A small image captioner, trained from scratch: decoder width 192, trained on photos with spoken descriptions (Open Images, Localized Narratives).
Rows from block 3 of the text decoder, named by matrix and row number. Rows with one number belong to one attention dimension. Each number is 500 + 50 x the weight over its row's rms, rounded and kept within 0 to 999. All counts start at 0. Numbers have three digits each. After the name is the row's rms in percent of the matrix's.
# q: attention query (decoder.blocks.3.attn.q.weight, 192x192), inputs 0-191
# k: attention key (decoder.blocks.3.attn.k.weight, 192x192), inputs 0-191
q.95 089:494536368507458494528484443533439547573507505494505529558531526505497497502542399551444542511487532412494534420463438543568510505446519484431522500549558562480445325441543497522502449428557563526490439432539487518527530619460435578510454568477489452521505553599599530550510434521504537531426513508561472493457550543608443470565560493522425464561400540429615506491475485485455487449543476483425465577520523478524511511559516510627452539455482428466403442560555438516528525402481481524473492484476447498537423519500474484407429403519505483504497510480501465504578593522536436464
k.95 093:452495564488502584484515592539505431363454474499523481556535503509509477553445499565583442518472464567481514565478476474545580433526538496570510485506540538512651524448474455484545548500428489573522528577455585405431546492517511441515521503511521415549556461444468509485575499486558513472491565555579470547501523430478489516503493431511411497498536505507483462533442474487489495492508382407446401517580582641451448499517447507430506498543439583496548427459445478531477484533470446479465496432606599502526460484481478533541552579449497473419490552472568435413447445617486489425
q.96 083:454502512429626472483453480502484478507442519450491513508513498594618457514525541550517468557517460458479501510469482422560431517429540616439511620593447497461508461428516534430490469501480466464510456404597530493552524540501470542453519483465538471457534474434563560525525494467471519446500410465592483417496547399411560503545494495550578504517562488553428602560505585551511533432499461430478550531474491470556532460523549626567508428573514489413494447498516495434539503445574494474578498514471417551495495545428510472430412396537490586474490471558499562546532499371496482496
k.96 100:515540454452473543556426564514417542496478426533480450525448447504458493461426436482430578567472477462531571484566412470576520522453563464445477536513476497389545469541441549431516454546486506503558465441469467527530501623468391592624501545521475502585565513594533535430496515497447561514573460420503586432513419463613488452483539460493470567526547520547494544452497444534389534511502450482420466487451476566435546438527520678531503543540430483445456459471601472482514522536531483541474539547454460551515483457494460500488442487487456462466499515497463521510544482463488617583
q.97 101:516457540458518450552518466516572512537501451474531466476523480486536509499492598480532488479549575457589476487454449542481530449510427579466444522596422386451558465509478470415544528513545513477496531471555390493447497456590418549474598477511422491482445459547436526528474544480341485460495458533487475461451586475605537518466476529553491428529447440515379493460500523543494406502455537536604479535456475512483478516450564495543455500492476482511495540606432452507594437449476534622622485573487413478538509587520539445482478484514461437523539558438580543522433592496466582486
k.97 108:475539577442481389549505565447502505505367400457465466478462492575524521512538520510559547417493449458479467413552429528572472431423445505443536547529513498383481513579471596397526465616457522498408464466513491487472528410479442548493564463497456476551607482463480510507538455484500625466555455447462567413491470452540511494550440477465472497507527430540527583495476555494536461461529428477560514504519392508508436432516480578550502571566479605509436528522487521556549481458537473554441447485530423447493595460602462493511476487481581443509469519449528532546515605498452481526
q.98 123:646459556513416510507494489564469463545574431537536562491517503432431485540512476467483582563449480567510568596534469558530520542522569471549489426443507551490546531545467411547434500502450513469441548521555594506523550546445498487497479493478496509476568466479503389496537431513560408447518477595537549486422479453427536515451539557507472462473528561382557456535573422532498564532534540548530501411517565450492507534482436549450550486505543466578514588472597526555474580585458425483504540431442521398451558524548466461545592419434495488534364467441456509442473492524502525496
k.98 109:519414476592534554430449482471493470555590546511545597439501567485504490505505549500476516524506498586529461593510497486428484554582573486544474498469518562563513530480498444527474436471503489526475520590493545513523514477508556429435449440493560506453566403486596465496510542562526430441417480496511359512475457529447488562523531529524529474449521585467533439550587434469549504478495572483454464573484599514544519607459403430427466369476506508539540494473529500496489480476353522486492425468497554534432458457509510503542415438562495468447568548500468540563510485557649444413
q.99 112:442556501445472532457484463412604449475487529466456538436508558583521516465459437568486545470539439473446391414528442542571395528568541500415498608498574435497551518485547449406512465509450511523502401425515506469567438561495493489507505455566491462539437542475558547565567427556410449485455463564468564533491455534488575522525516440483486491537435551597541512604455552493491489508522467503544544538467416460467466562519492449515508543550511490477492354499541541510531473494505449458485476513501441581498481574440458538593326526504470590501548513476475577543567450441504446489
k.99 117:635520512557418490413456495533584471575489411594437502469429560519421479525509520469496573325443496465453490459453455477450500502485519481480546530478527591476480464497502551406485473562581467471468564480504468463597454554436455483440590484428507552550481512586480536477469486548441624583571527504463483494506499478603486483597479520483545478522460461538537455486473505510496473442481446471493528499535363482469439506533484525521485495507580438549547561538497512467514550391594527560494453420497578490514495513521458588428500518508539485528445526418459576613520485421468468565
q.100 091:487492532533551526510539546499412556581450508468443503557527488459504459525494527494522459528393544476634529539535509457425445558433445539469477468444427502441473421569538544509522479553498513573578505514456452536472467428472470598495415477561520568481522499614447489509456569399465500462543536442570454507594459577410534510460487496504502508472537485556453516467495450461500493428469509453479482528519465461574648463385431562508461404498469501497401501475624505408555389508559583461497473543486468486438544443458532509536472419548492514471561556557515562585515477476557541583
k.100 089:554421440470549389514571523547534528524447466575515445560519482496511472535523472471460505544444540534545489505541501528542491426516479518627411412585526483475491509560435501431541584521526626470478442493535503574532449559515547532508488523523463430518424449501472450365538493487511385474475467539424566447549543567437522448416497511576495504506506475494499465450470578408446487481557460489591490505463517434443483430485495640493592532505390483466399485515559537519502423544484495483499607544440475517544502530496544551541613481404511443568466449536466512461427531574452510521
q.101 112:563520542486384462501534490510428490437471555471458504461472568591560501508502487526510539646598495453488520398512536490508490434569460527457428506504508494518556573467392460447561501513465554441548422506545432527509435520561585541486481583564486530522505506494451487550580421448402387483512434513459531494478538534532508490439457527518497433518506434472505535497417525547437540511555493478413512441535532418485470526499566538490597527536499471486536478457503372592532464592556554517520605459452511488609538574490503470546476554478508609557467411507564489451460490528408488603
k.101 111:418515512547573477494492468584603535533546489465557407485489466536393505473505552506490533524523391580495468493446422480459459463420486411510485447553551529427508425556502491491471445524467497549472501503453514489505555522533422496529519397482488506448448510546453592510455547526393496498561547475572397553462531469511578506555562413461536513580447567491516334503572504443522481538477585544573536544451472593564522511498483486520411482518486595485501516439472562530458493423432552607440424556544590481478477435466482459549552506472442427505524520473469535521482605460575549537
q.102 104:536414493508563390570537515481495548541463494475527527513475388482489531600518535425531517442486531493487505546532437496499539425502424514502623499500476526476480364544477529577510555493498432498477525471439445466468458574449477529498472455363522538507441520559591501537501511442574575485460508499482389465490526512490493579483492543483473511449550513435466522544575557474604562437534524498532496604548499457501456526486429529475414522538509491424540478477533507540611468486470534534481413487476562558434435442533627479473537369584557482477608530514509553592477453563556490396
k.102 102:546456482553503561546598408498414507439511526532508468495558543461564460479503375499475490544541587484446488549505553540522542480512430543539462427545482579562465484449499593568411593413524560469489490446545484518540540567490590504485466545484498520481402514514491466485494508427577494509515533464421570490547483519485445512511508576558505437529499373464481544406419566567506519459493423399456508468556457503482492427471588464518515555482567440398534495535445512413481504592555433447520596515510435553563492515498524526369595530516476453490526445607533482489497522443401491523
q.103 110:438558564516515447600475431507407550480489489353501541516493538527581519488526489521498550491543510392503520423475527474520525388584437586503520528582459556465482492461419514468522567438459482464489425463553510556556419541533476565472563508468474515397486529491525516565538528408514568519481470407483477462421468521492459579454516518583519434475537473419455565448500543597514542530544523450410474513559540419561452514518500467521490520566544476386544482465485411574608476554438550523460531471407452501586448579488465414484515456483596524529538439521552456487543539528460543445
k.103 112:447540581478500499507567507555505498446506520402450413534536487529465504516509541533522467489509388471451525510438510487551502449477476457500555500513525533486531413529504517578408572511472492492530544460459550470503569492533488473613479502480481511443410562463394596568491515449402542516550488485576427566463511431494503453560492451414520541555526465479461518440415511515510591494482459498471462512525466609608536421557523387509428506517552596439567495446427527466454523530526546536486486542562539420563474417382531457502596577471437445450542442564599464409471550446460579519
q.104 097:527596513494559509509527553520436597527527507445584535496473459479540532557558563514449440509507494451474550556565554462522510467521527423474536525475539469544469400464573443554525564431504418534550479490514526431498405431470557501543451565565551497505517541455523565538554603456550458454439493491487450524366473514474511508559459412443438528526431534430472556557504455502496574554523504475478516585470578508480599518570428514485414468438555562412501481497562516576444477422482507488460466484453579428496413485361504533538557539506524573518559475461425465418581447563438536412
k.104 073:473568556505509419478545457546504484471408402464498418585388488569499529448509540464530499408445428512461552525515475460525478465496501510528461551532518547523543548517509552470405483551462482556530537567559490522539527571546497476558604614422499457549537455536453553471477530581522578603533473519559566482516482454564476463465503451470516539483567503489474475398483576458447456531404482542510460499498463480486462403485476550543552524555372521491474571475511550604528447655534495469527527484528452492450496426585505374411594521454503487517470519519509411581497576420497533499
q.105 085:526508404560474432473531556490604582556546597493538428401475410489534544506572475439496518466411479425492490573501441451557445575510448442438539578515541444487408424506472441456482498458484456445470477439471629509554513475490509512553466491439531524554472567507535549535374518477513493486564490509452464520449481497497563435460517645471512546595533574478507496536550545558515569416552491462606476525518517533426596469595468531530430433528566485423448572538497516475466493496488506565509469551449578388526465465451549489422560537504459489482558509494434447499458455535470515452
k.105 076:431438535521590526457568516435480491447500484507456494523606556551549486579576409516522500546610498528513446410534632516504456399515585533554503488489537452405447481558492490490550558536559520544498460525582483476539489472522513459527525483512457332470464467428544487437518518556533426509436461526519528513496458518428479430550459452571534506541565537551599499350515482432517450467489486511565450514503488335461507484451534509608505556491491520511449488506425525518552601562471431477490529533505426521524567505476427540577445522516523437547478475419470464530515571560525517518
q.106 104:418491531462499461627531449536461518507449444413482561529482517541447502526465522481566440386518471461549538501512475536464570437455455550469558549531494576472522514566528589541494527518455522501485471420493505515493412491441439552434484417427467499432480469510518498547493520513576543450436537406491530530460508504447442652535556545544553451391504497445471601465490581547631502500476542465484498559505493484472509501466491474546490571521571413430508407526504456508591503637491528518559506503503475554476444551505481406483498435576558493443570498531507567530521518491580540330
k.106 112:517532535497531506530515527417505524417406572498421464583560532586565456528504483530612454469471474457452467471430577475557481526497454487466505495564451449531453534516458555535520463557553392445425413465569532482494580458447514587485461493464463459523527597452557508439531559532568560549512476463456541468513622408571485485560428475478518457539612419513539577521404531552535486431563468425381501500572526623531461415498576482522485490517595546506568464438445481426462414484513476505442504533542464462538509489488451472451516549475552527449481511492542402456529521560445476496
q.107 102:437605525488497558563416502468472505430517491488491539509546547511538497385559467535551481520492531482488439385467565455541449520482510489499475435522476451389525485451564479368418471447525514550446532595592558572524554445607492555551588511542426443436538570516428489610548501490465574494517516460544591499516494486568518446510523397547489483615487490548565482488496472535478388449531457425476545478502480521564506444556548470490481485507551554531394579458482507481466517452490462476470494490536440442528545570473363508439439583454472549508431507501472459434513583491440547533
k.107 100:490615634353457458490455515521532483540412463471463514492407527544479514531527646517550479417409455502471559431445400511450470473503575496461508585449480514443508533558541524451496518572502479491503549545445487504439491514402469435537617430525454471504540473463510547524495437583444523457477490563485500426464504454515489467511494476436552558478506601509463531550514487468495574521527526630525512487432497492482447511490446486443538455546464555577542477452550501570495536518542637555489429472526575408373487504489477492613471523461580476589455490448523492534565501490507504475
q.108 097:374590412404584508530567537483594533402569463492486454563498449514475457487488455545493477418589511509475474453405529560484549407399509553588440528551533453454514580445530553465548474488527493613526470482514463542533558498464487474536461518497473491441409550419570563465457544484582540547461471455503523572518499504550489499587511429548584515485559434532521429497518553465491371584484462447438481547431501531503475492507566365467516539515449473497548453506489471488532577556413520512532537521495460482522460506513509512485482608506499542429527518532529516472519432461496587354
k.108 097:496644538383425510482399519482453475511472477363508565541428446513438506612502546527464457466532527426495555458503432520555500477458537447395545594509535535498556556501574513491523520592480440554549470440443514482479459522515437589571578527484463502605518558505478489506500415464499627512540496520514584540482465503554474518480478447488485548506438538556413604515423477495482505513533430565496551475452420413548477512543399483506479612561463497473438428588608535520523536501523513458493473466571482436483413570513478418533456513455526517583529466520471538492513491520480519552
q.109 106:507546546479481561523515549518435492492520525519445513520506562508528448434501477552485545611460565484542540468474593470491469498515525477528410425479525463441475575445471511419552521531516528484560486563519515573476476444545557544510455554653480510499522466496422474461535517477371406535529485536540526470505510525506528419421499486497476476568489440523499515492411403524353481495509510520400508437528522500578537455483553538495574469479516493551439581453527465518450522498532525456527634480455518416569579504483434503528541579410469537513409417496545451402458531510425507692
k.109 104:413502521425589395484459549539581530553540504451527440456479462511433534508517599541516504533466447582538478466484479502464474434435548428544483476506574431443569468534487428430551465538482512586485493545438504547480494473560460486541478415520506453464487431462451559479492516523425485471444485549542397518443550553454559517468569399478525557509524629503501427548538455385483464551481556650587489532444508532549537540487421563465457442535378540499450491492536544572509505459407586542467457502500562451494539488521523498625487516480442487525536519460496531490469573582565597488
q.110 086:533535451482368455445493488441578431468514500487573610436487539547504473562516432504465532438556519450425491489509458534516498476585515548445459515547533557533525545475537473509482460488548520475517467439521454503504474627454515439456479497502482586569464574501553444480479438499433458552406472489398511466502532593544494565557537557497467494479485499536564480567508579581532477567582557462482497465406520480449476571588508484543572505467555355544534414476513489502502590522487515468496494425449556522587484607528432496590443495504502629471464453438483503569455435574484377464
k.110 088:525461548554465598498398479445543528504521442560489504429435538460535503469487509453460500531504422496490499397392512446438544522484515400473552553464568576512437442483520520499559444478523402507496548509481544475561498527492469454440522477453529507441498559445471574494493520511446545535480471412444455559479482415564524499553475485471581559556499510424564471477474487509510527510413476376376478519504510511526476537585564496512384427499592488496598525505483542483509530328570496599488432551538584484508443502477437550430531447511566411517488559411543530560566505414474541549
q.111 100:448438577485534387564570545522496521566434518489509526482479455451483589522518544457522481404506508478586471574587460485491496536558494488492558523554458513375481490603470563538506508463541459502496533471483476491466406453494419547450410337470545591497473495534561552557432548460478542453455522435499433499520515556495495605456538536571506512438482511504472549545530484513622510436521557566519530570527498531451520493479440521507390529522533488494438509490551513508598416510464530527395451504477454507468502442548497489538527339566527466426567547429535574588458534530570473449
k.111 096:574444492549522510500579486476458538422458491523437447541572576527515465540543402475536533491461557495453485512511567501518537408438445617470548472559450542511423439460478508524484586514492571463513455449593479508555469509475543510451443534522454480468395537475515500444527485459543436540447459486429508526546518457496475480572471569522558480525534394444550536408470573467502496470498439387462474536492529516475465427467556540498581487509563431383516500549407506413488470592513509428512639489467461565595493606458544522388618538504502536582529457516505480450474527448394508516
q.112 078:458500518380492565499539549560514488438457597577458500483499531452460492440571490524575438406557592391462522421521573473496470499394524549438501535525480429605515505469582439543596398540521431533464557527453486511496436473515546497422480504577489426568479516425530478591532438546455463503437444547497499514490533437490513428532496533394570500524424532545492550557456494542497444567476535488456537506495604495521508516526579584485558458456576456510568548501511572450524564466560550439439485532495406452525543545489466528497460553589505590415516559448446502424529460492457433513
k.112 074:513418479584461427480482630459445514561497499448399497504560475601529541472507484509490514503502364536522483389617510479516494452490419531488457479468525520367475483534477579486397596489422453421440519460482493577495539519560621587480443518500475564531477542520437527440506513457542503509551425448547545495483465455493516540520468579528490471414553508510600530482445483555490559425495471498462614457507488524467479439474506543514559529607599478433553483426504443536485482582544474560457590446537530497520556481495474587480466480507510486523489495550432528546546515421384531510
q.113 081:581443437526444450498531355432461512558554491444525547448634496483506418508526430505504526387429477495520450557485467575516515506487435471516478466532545444478487536567524495502500537502482569505381527450522469498587456525533571504465558486424476559497490512573444410520570491514552523521533510466527543489424574567547543550459485548473541413511553458412513509377495483509536459474475498409587492497538399453552447473446447432555403507576556450450519411535505502489497498506579395465561486465495565463546477549545453490496571498620544455535565499492534528570396571447489504471
k.113 083:490460609495405524476358510539506436581523522479601439508549416472516497543496503485465466468462541498490517573626489494501462557570473591502415571507446506434470456451467515542499537455520491476599556490443476552558419476366460484472469498514496552531543467511513476330515526402568466479474569487508490540520536516592551522493560504562494531476509536476451493588531498520465602528516492463517548461519442479554540562478459511456542504492591388554481533609448436418467546542457477518441600492508438491485453502493585542574549508455518558515492485406390503541549462517467463478
q.114 092:435511487435454537529510479527475540454461583531410384540567498534468517527548539523583515512518583470531527522355592424455552539420470466502454478503491408569424506494523531460581459490474444491456473523476511547439452432546465545459494447458444427482514474491537523539486574553588602462475578488601547550577595461522504490505403523523508539555516406543559546515429440481509433366442394430486497512561453512535467423527575446569459500523538508502486513535440552532524445492571483494591551567539487440503520431519467487459473476573420456392508520530578439508535484479513518531
k.114 088:456411512578507500437521484532440493525531511561595470415489523402526515429452442424412484646501584545527399604564427545521449611564502531482407448440561636514561543580517453453514451465522574507519560532453445498431550484512477432562466481515537524544492493482435465525455485410592456449459486493431485473534530551508514446432485428494532511424482588511494516531498499507446533516568565441522456453416531460484516653491449501529469500492467471558554581512627524500515531509435419532468494471580489506451484473516490502532523536468487484467497522381480536477501499536544547509
q.115 115:497523562504566483478499408556561464518569548499533572523413548445583522447449534511464498457498427510483453555555522442492474517573439573574418598564497482502563525454445452539431541535574462540611483445481520456479487498397550520494484521552547562478435520425427524499416465435461482577525471425460555476464460504501438473472542459629585422453462568462417474429548596547448460628542584517470513421479538501495507436479477443445512515515450510520525512432482520489471472534468475583458485521494490510470501555497431495500582547391589590514448570426520514478490497404436541545
k.115 109:552515453470487435487538505487549540550543487542446505578487613561546475559520554505575533320484504488531555438486516511415514440507490500512519506616488392568452486478447583488506510558511566422428540494595454494586543429460496482444537554438545467461418442526558514497551572646516466543527531440520475409493622434470469541517441563465538480493511398454504407457551477446550452499530570504520542541536486477497447460406576512516556444433475569514525543492398474517550451475481545485509478487407507497492520503545522558433475477547535542496477509579508429569472544557579474469
q.116 098:547544560466498534457549536504464518503466445472482450440439514529389467502524472497493588537455529544525540504544438560449533527467626444535538515391535544417602550517444503469477540563364534433473398524486545485557524494502465531506445488438628605572576456580477504556519411505493432498559564441417504484481433576431401584459567517465504440559427482481476551488534422609480575525453530512554496534502498522440573528428471578449512460473425522454473531509545430462435526479493489496472458414444562552533554512500507514463578448503534485494557408559509495510522470551544460541
k.116 099:600487562430539494518485493448489469573455403476522586504516445497474552528457451502476529538476457436514541439506447467489548439563580497542523447463505495430415490520534545437495552468477484447495505464531529459513422522468571544513597567392518479501565502538511544444567502523364513482528544462449569403433387550529583523501522549518424454540530410506508564515489458511594505554488494484520597511579408545406478440499456572422447511559568464473492439613483535515568537434541470611574456478453602501486540442451492526466481419511562427574509510528511563577559474509456505508
q.117 099:459429535489505364544558499539419558473502507499455513447519527484497445520584454551576451484559403496475480478501483497582577460485495521526574497509487502503462389402494582510433547492476478450401499512487623592494500475460462477470544415430522447409504466468477537579575460471536478527520582532408482548503523505409482481554472570504520533524452558550397440561513438438573476395501482446510451621549497531512520521502498446435552478459486540446557477399465549437486495454441596433593459460557489511442465480503616540550472476463554491462532506529497543488446505533511497366
k.117 102:430480524538527555429553502493490476480403524450551430518478471493489501506481456522491454539537545471430514543486459539527504490500512543445491528512541517624475482468547518563428500500484416532535476482513515444512514491485447552551552504492542464527569450510522521507523513472430600555606518443509568539533453551460473494610523541526511447507411450559420668474479589559428515606450293433522468510490392466468499455536441522545450527543433533522560536655505580455461496521529462491464473574589457533474567489474492396468455436494459500453519495477543442493535575442482437559
q.118 095:504493561552442507537476575487546500454529402384467483445517512532404452554535537509500537508489491477490567513457494515479548402458523431554554517505539554527427423503410485573453464485447469504475523535496513533589523442542480454511530527410497526536581532532475448505519591594538414571530525537553517496411561458478464481469550566449436488383527468522518503545505418402558586459425504528389536538548563488593516543501441472420428487440550512505561575526518506506494496503493491487483551483511552535524579464494492431617547445529455414449471381536442431505498413625521502402
k.118 095:537505539520502478443481495452418494489374567461476545539546470524564498509523394471463440489553494492546481423498430465578493464456460597478443461455404540435457487526489498508484428461457462441510426469432518529475477590516511651494515513506471537530554537511521519467540373418503589513580463522453547572523377528488522559426448518532504448634490535598564597443444533559473557444476438421557566452495437512448536498525517587503498545549479409480462418521443528449455549550548513537433466482557454504568505476478539490408520504525488504549541472455475602531571497484477509582
q.119 085:461534534422484441528493437518382513434490492472509567448458533487492509578553563511503477529619430518446528512601528456546547435524570502532604553399568496460526420445515513575434555558468414499589507477512570475511431519424503492499512452425512513467566501403476500589572476446515410490481503456419547517446428519470440522424477510533601513543427573442426570522505498474590548563537595444513540506511537451494508520475492489401533494501531576402482454455503499490440528545478468524520434394497541533485565498476474536473593523468629587422481544536546508487497459510508508422
k.119 085:552559491464532451477556415491519428511422498505486555491496571500488427597460499508543500428544498524395513566482494507453607409478506461513447501604526479518492506445516505452437423528514460411498434514610551539590515464497461534476532523445570531455508507500518594547579520521408519501588565366511531482383546530449419525561515578557502427540428382492421563494511505485532485535556432442459531554520329489512440463458514527503409498483412507534511471604426560485612448515504526516506471500499524531531486462468484513536477453558541552503510482568567469517514490450491450557
q.120 069:521456500473484526519485496470437421493539456578505503463477434493436496619502380503506524530567513461481507447491589553462492460554549519542512452467541500486580550466477487567494460509509511507450563621459449484495492496486451447532501524539481491560558491424469522452504497570588548541465450463538591498468523476516484468540523483504370447469508447530554540421454464385546467424463500477464528530540487423562506487506481515496445429537512432580472542481531450531633538530610424448565470362614518459488468430535490522559605543403486554403409536419480492526447424597467480555
k.120 071:530377471610473454514458484426504464530523495512516507511488511475509464371507514450599472505437548543527466517441442519552558565524465544456435523518485532560470522541483508460423404432467528541416536426601440502456608558502452492579509540408523439600556495477527437555558468548611467544577500508528424401487605512543515596497499482507499444416617452488518570511443485542479550461461481344457512533443492548500507477484573516549549394480403508519517533475447509479510420512467506513486525493589470537531441536502513553472506464531471454562458515542484512495444526372495499511
q.121 091:506476458485487495433500508483499509574500476451525510502508493526435460517525513449455504428552430460555491504594479558546597484511465529446504527431531521440519457491519549477497582523514521456473522407531420429563427490494425518483473535397481560520431563571534446461475471459469571585460508500478523442464407590459560574505470567495493434461478450432422454454587513579589531524551461526521490494528448455565482521504566489542503549475564433430479431647583400443509579460471505492523499453544483459542427548494582543453481522646518595450566450494475508643501439406445522481
k.121 090:386435500445541537537446443540414500475538509503519503510562497468448379557514538557533496542489472500492498441358510561505558514490523559550487463540513442480524519517540509549508451520474574541566471470552494488562492474376491472486515435474451462418440498534484474442564544437510429454447530484451546491537510529495480538523504487567477515417503481446384492540562502411525435517491608459516448573467466536529529516377455510408518514471536431461495401572558499466482550464415473466651412494438494564442460476507556461565509521550588548492537443584489642516528476518499424404
q.122 108:575514529461473465444555347542495466522542556482505553426516493527592496453475556422497525434518485482506507557586504444405601460504487567522489606493496492569536544449509545454570604508478507476517552406516413498446446528435514546430500495427554621515440481475492435494444421462474532588476466413472478472484546561523513580428508548525595397487518518405490458479564550579481505540533546519541524439473480478584420517432536471496522490524549414536581469547504472513496547501507480532532507471460508439533512598560537466433563528558531566524569595440424502496420527402456501503
k.122 112:362551464424555562579541510562459489365507497493555458506573521425519446507518519598543445546569579521497492513420587527478496542426530531493496548456525425507540509434575466549541486561466554625604488493467546530511515438438505448581516448584451443438531408486477546586585503500544455421461551491480465565595466555479520496520546443553509633432570514542427487519510537403538485478461462432480414560499432436542565498449463532421492492492404540464462508490523509481493501520491476415533478512478489515465459519437542483522552499455491467438491403526509544431525508510556424458
q.123 089:553476446479523583446537580501531498477390539517505426446558563555496415528483422584557485503437431456546499479559510556456471551447576511492603518466534473555551490470498403493518434518463492470522438547438575462606566520557503430448513514575470505458478525503520518520541521524405431525544438558503397563557438484419471441522571546454560544488571496562491434574544444467539541475440530522506393547499545524510607553516479529406499367455433445524567523549475531457533550463488517433459499517431513523514507460423561393512472514583441467529560479500419560506528496513551442418
k.123 105:566543536516499374532430524405551536483551529462454535487444483544515554486482566479597485454476499439581517387519490444556525488497473482496510560510552458475467456492460529437527503498463388414515512522565537517484476502588469630448487505481468543497503539531617541479440563508396630570532389522519518472424553450506488450415477516494527414562403439500465503519489464591477534443509515530462539504532428566568501415537562405508513530578555505463504491472520466607514525482489546590455476471463476399530557453455496499501421492509487587525561550553524454476427545492405585481
q.124 115:549567389479502628397486506489603464513412543513506450523456461571480532510388487460432480552476566505545517472481489497384427569468513456440479506486467492504576577538509403405579467459490514523548469506474428422499466498578558547500442555636524582556459522555487482491445562514393474518497420493599477462520463533518565485493514436488518504496494445525543520470501524561427495524488492564530517410447444524507523508477513551544487459534444479573432525604491443573538540541562427526434561518470526497563520520429467442430487495603412507556516545464445505476541510439508490629
k.124 111:525535500533455450577407509487517521463583469521496538440493528535491545446529572472513539503478417491591482488534549472527503489519534440555553533431516485392519518534453434424552551512462530465506509542464494546513481533557554402531482467501453511495511541462482475528452480551529433476374451605512485453442541453572536466369485482481485533478549569486592401556495381504548505399537583611463503509547660466528493520545539411437546496517560492441468511351558398583498529442498520553493543426433573464542432514514486602542518540515492485562467502488505510499427433529499525445
q.125 095:533498492531547515502515436469586416463467507481578589538438538500603537444369564471459501537500452453528448576488445503495390560584483495497470537486512506552488580550497440465492477526581518577619487458472455405485534493468501554568556519559557583543448531505488470506433510483438521482477386410523523434474504515546493535452510458570477499396484490478487525540525621574464505581504518528491520400480545523443508484485438541491479531534455552601492502480554501488531387512479380599459432575458543548521519546526370424495453433482561567517446553449453502461521505474511538579
k.125 095:537468479504511499511520406410554461554580513478480520449477572501493513429489506494548530366431435511518486518493468466494528486605479505625528510581456497490511543566435541416551578494459556469369566443561501563500486540526517440433457470469550498443404538490523479465459555521545468555441538529529475442491587456515482562474500498467507429494503487539467428533574440532619449423550672491524560485545567501512428586436559352490556435469558473495504508446506470474573557444495500568560498437514475473540477449551499588515448575529505505548496512543454533549440468469510498416
q.126 113:510553493474584520429473454544526475463507549445559545526399479463569543484404559474470476578488443538444502536516468459445413481541540533510454564504464486493579505463514443508508520523546443554637492501506548498516459533423483500553508455579609581451487535443446495508461487447391424509493436482445480519484491553527463459428549402569607483489425629481400531519540580590439485577515560581497572421426560481480580485457466543439556440474413499556527527466544500462410496487438476514460456497491514520460534524476482459547572519427564622544494516449470537499489528435497562575
k.126 115:643490529458464425530527454455552503520568444439464555457459572571471540563529536486552546370455420434511528459565487467490594391578473436535518499587536459562488496453429497411512541485497481380436518553606487545559464488564501482438512577490540457453417502489504486460513559566407497556511529472489490406363570422524486515475455545435497415496467379473484517542518440525553505476532511530493492539575454514552395519466546380449503462488549526454546495503487480568601456523477521562527488478425517480517523528498488521526434552563536531573555552514514459504433517476497524464
q.127 111:456479423497489505535498514464551504542488559600538537599460483448523570511448502468460483447520578460572439477344482477447402552590445526433494474515390529537482566523568568454521435442519510559534592512501462511359493503484556498485489503545539444508504492552539538492444507488557605387432548491550443415556556546596598510543416460481424482491570455484550452411446517511487452465551431492499451529483468478456414495499482522552469561578485517533445497534474477574519434486498470480530473488536517473490382528574482574402411503512522435502459573509566548547511541454523507568
k.127 106:423477464403567593466531529508530534465487455528485479464476563476475489441513537533435536528487448576490436560445531535506422494526517445598511464513526470511512513597495504499533466467583529554415499549463461536421561548519511381575467428550495449499446557456363499492447539513567419530483552486513481567596477428518477456543491480465514630497521572541599427537532472425481456532472567525526431485441640546463451637531511512509519448440521559525519587444555544488461478374452489546489493623524488505463444485507456510538505569461523387430452491465494497484478450504546529479
q.128 082:449485407495494563425395545489642563493502491558429491439453538467444526496514510487535484429391492541514463459479524509545564479480488497529608441503552560577440490547474475493527511456452473557412479470477483548542527559512392453517514450505501418555478596566568528536501529523487547536616556569415467468546464512588389556478488510450523550520540516599546516423501515511501528480538419483555404536403539470477548469602581434474490471423449560492496524530509488488511501440488557475415470523550537571450427522458531490491454584496476491462573528480469373494562454457529516387
k.128 101:551412484486482534487558559527525485481400553535556488550570549533488472553495461546520447525497505521489434478493515552448369584442503464441592526456569447556497447455585487533482490549496512548532507516477554417585539398478480472502540480495488465533458470501520572569589478517416474433581556531526489465561462503464563399606511453469532578443500403495523484507511553449575534538437494464608470489596365538399470562473456561471475506517452521534450520588421596417487500563567396462517452529540513583400516507469479403506503414505542492520481521522452483453508491537507437495
q.129 089:470437597573472418417539410566401491457525491545522570522530552477566452522568537489473461590508482524521477508442434590575482503533483548536514515536486554467525453512418474542516487473516578442498528466555491538477524640511490451482499477498433501500527599516542445522566358472414418515434492511399560535582508515499399514464430540560514458471451516410491487479596596459458519507565440427453445461485559472518474485507550529468528545447489394488527518460404480434474513521543416449490516487479482604518545567549579533583516515430516528545485491461526516501409497479434558601
k.129 092:486523510504545520460538408521479513475406592466528616591525527490442606465489587482495455444501528595456437552429473392417464501508569568527484478466370516563561577458558469522510477504479468522474554493557416447371434526470572472471557452475615474437528499500478469576558434506541475460443565529520449481513564485457527581436459412453529413475473462467506523534534486502498492527542520487505515546446592502424453543517454476441558581580455533522470490420513500576459448490438509403494437417533553504576426511483479495574514568550546550493478540443509614475472473509515507507
q.130 129:515513516528525558491495496494538540470405645439515507428488439458479573418490554377488483495538460565522416521572462410493448634483477449525498612470397450357511600617571497493484484485434408424522499517440504538417428492575550506495492434458522506621541516493455526505461556491560494440466559534514516495551505461487558517403491431481529519503509497550489569525509470515537545415501499515559556403505523516456577533440484501541413489583483498478418511484453531545515542542555457473434488552504470504457491439551514528582485464582472485586514464541436519549505508453509560575
k.130 094:418422499487514585574595496497387477395575492530533556492458500539462479423531538486508507435507548490539594456479497507414609497506516569538410507590516442549559554398540500535467428512498541491662497473580491456535483547519477469499477550549510438515488492536524526480525510513454514504414522429525483513479544495487485535522611482541506494501472399476439510429640455461525474528475518496524431514495541590471531430498532489441556529502534481432416433591505391467454482557515427439577526460447454541532438604525435484573450519548456538400534542514472573520463450454447474511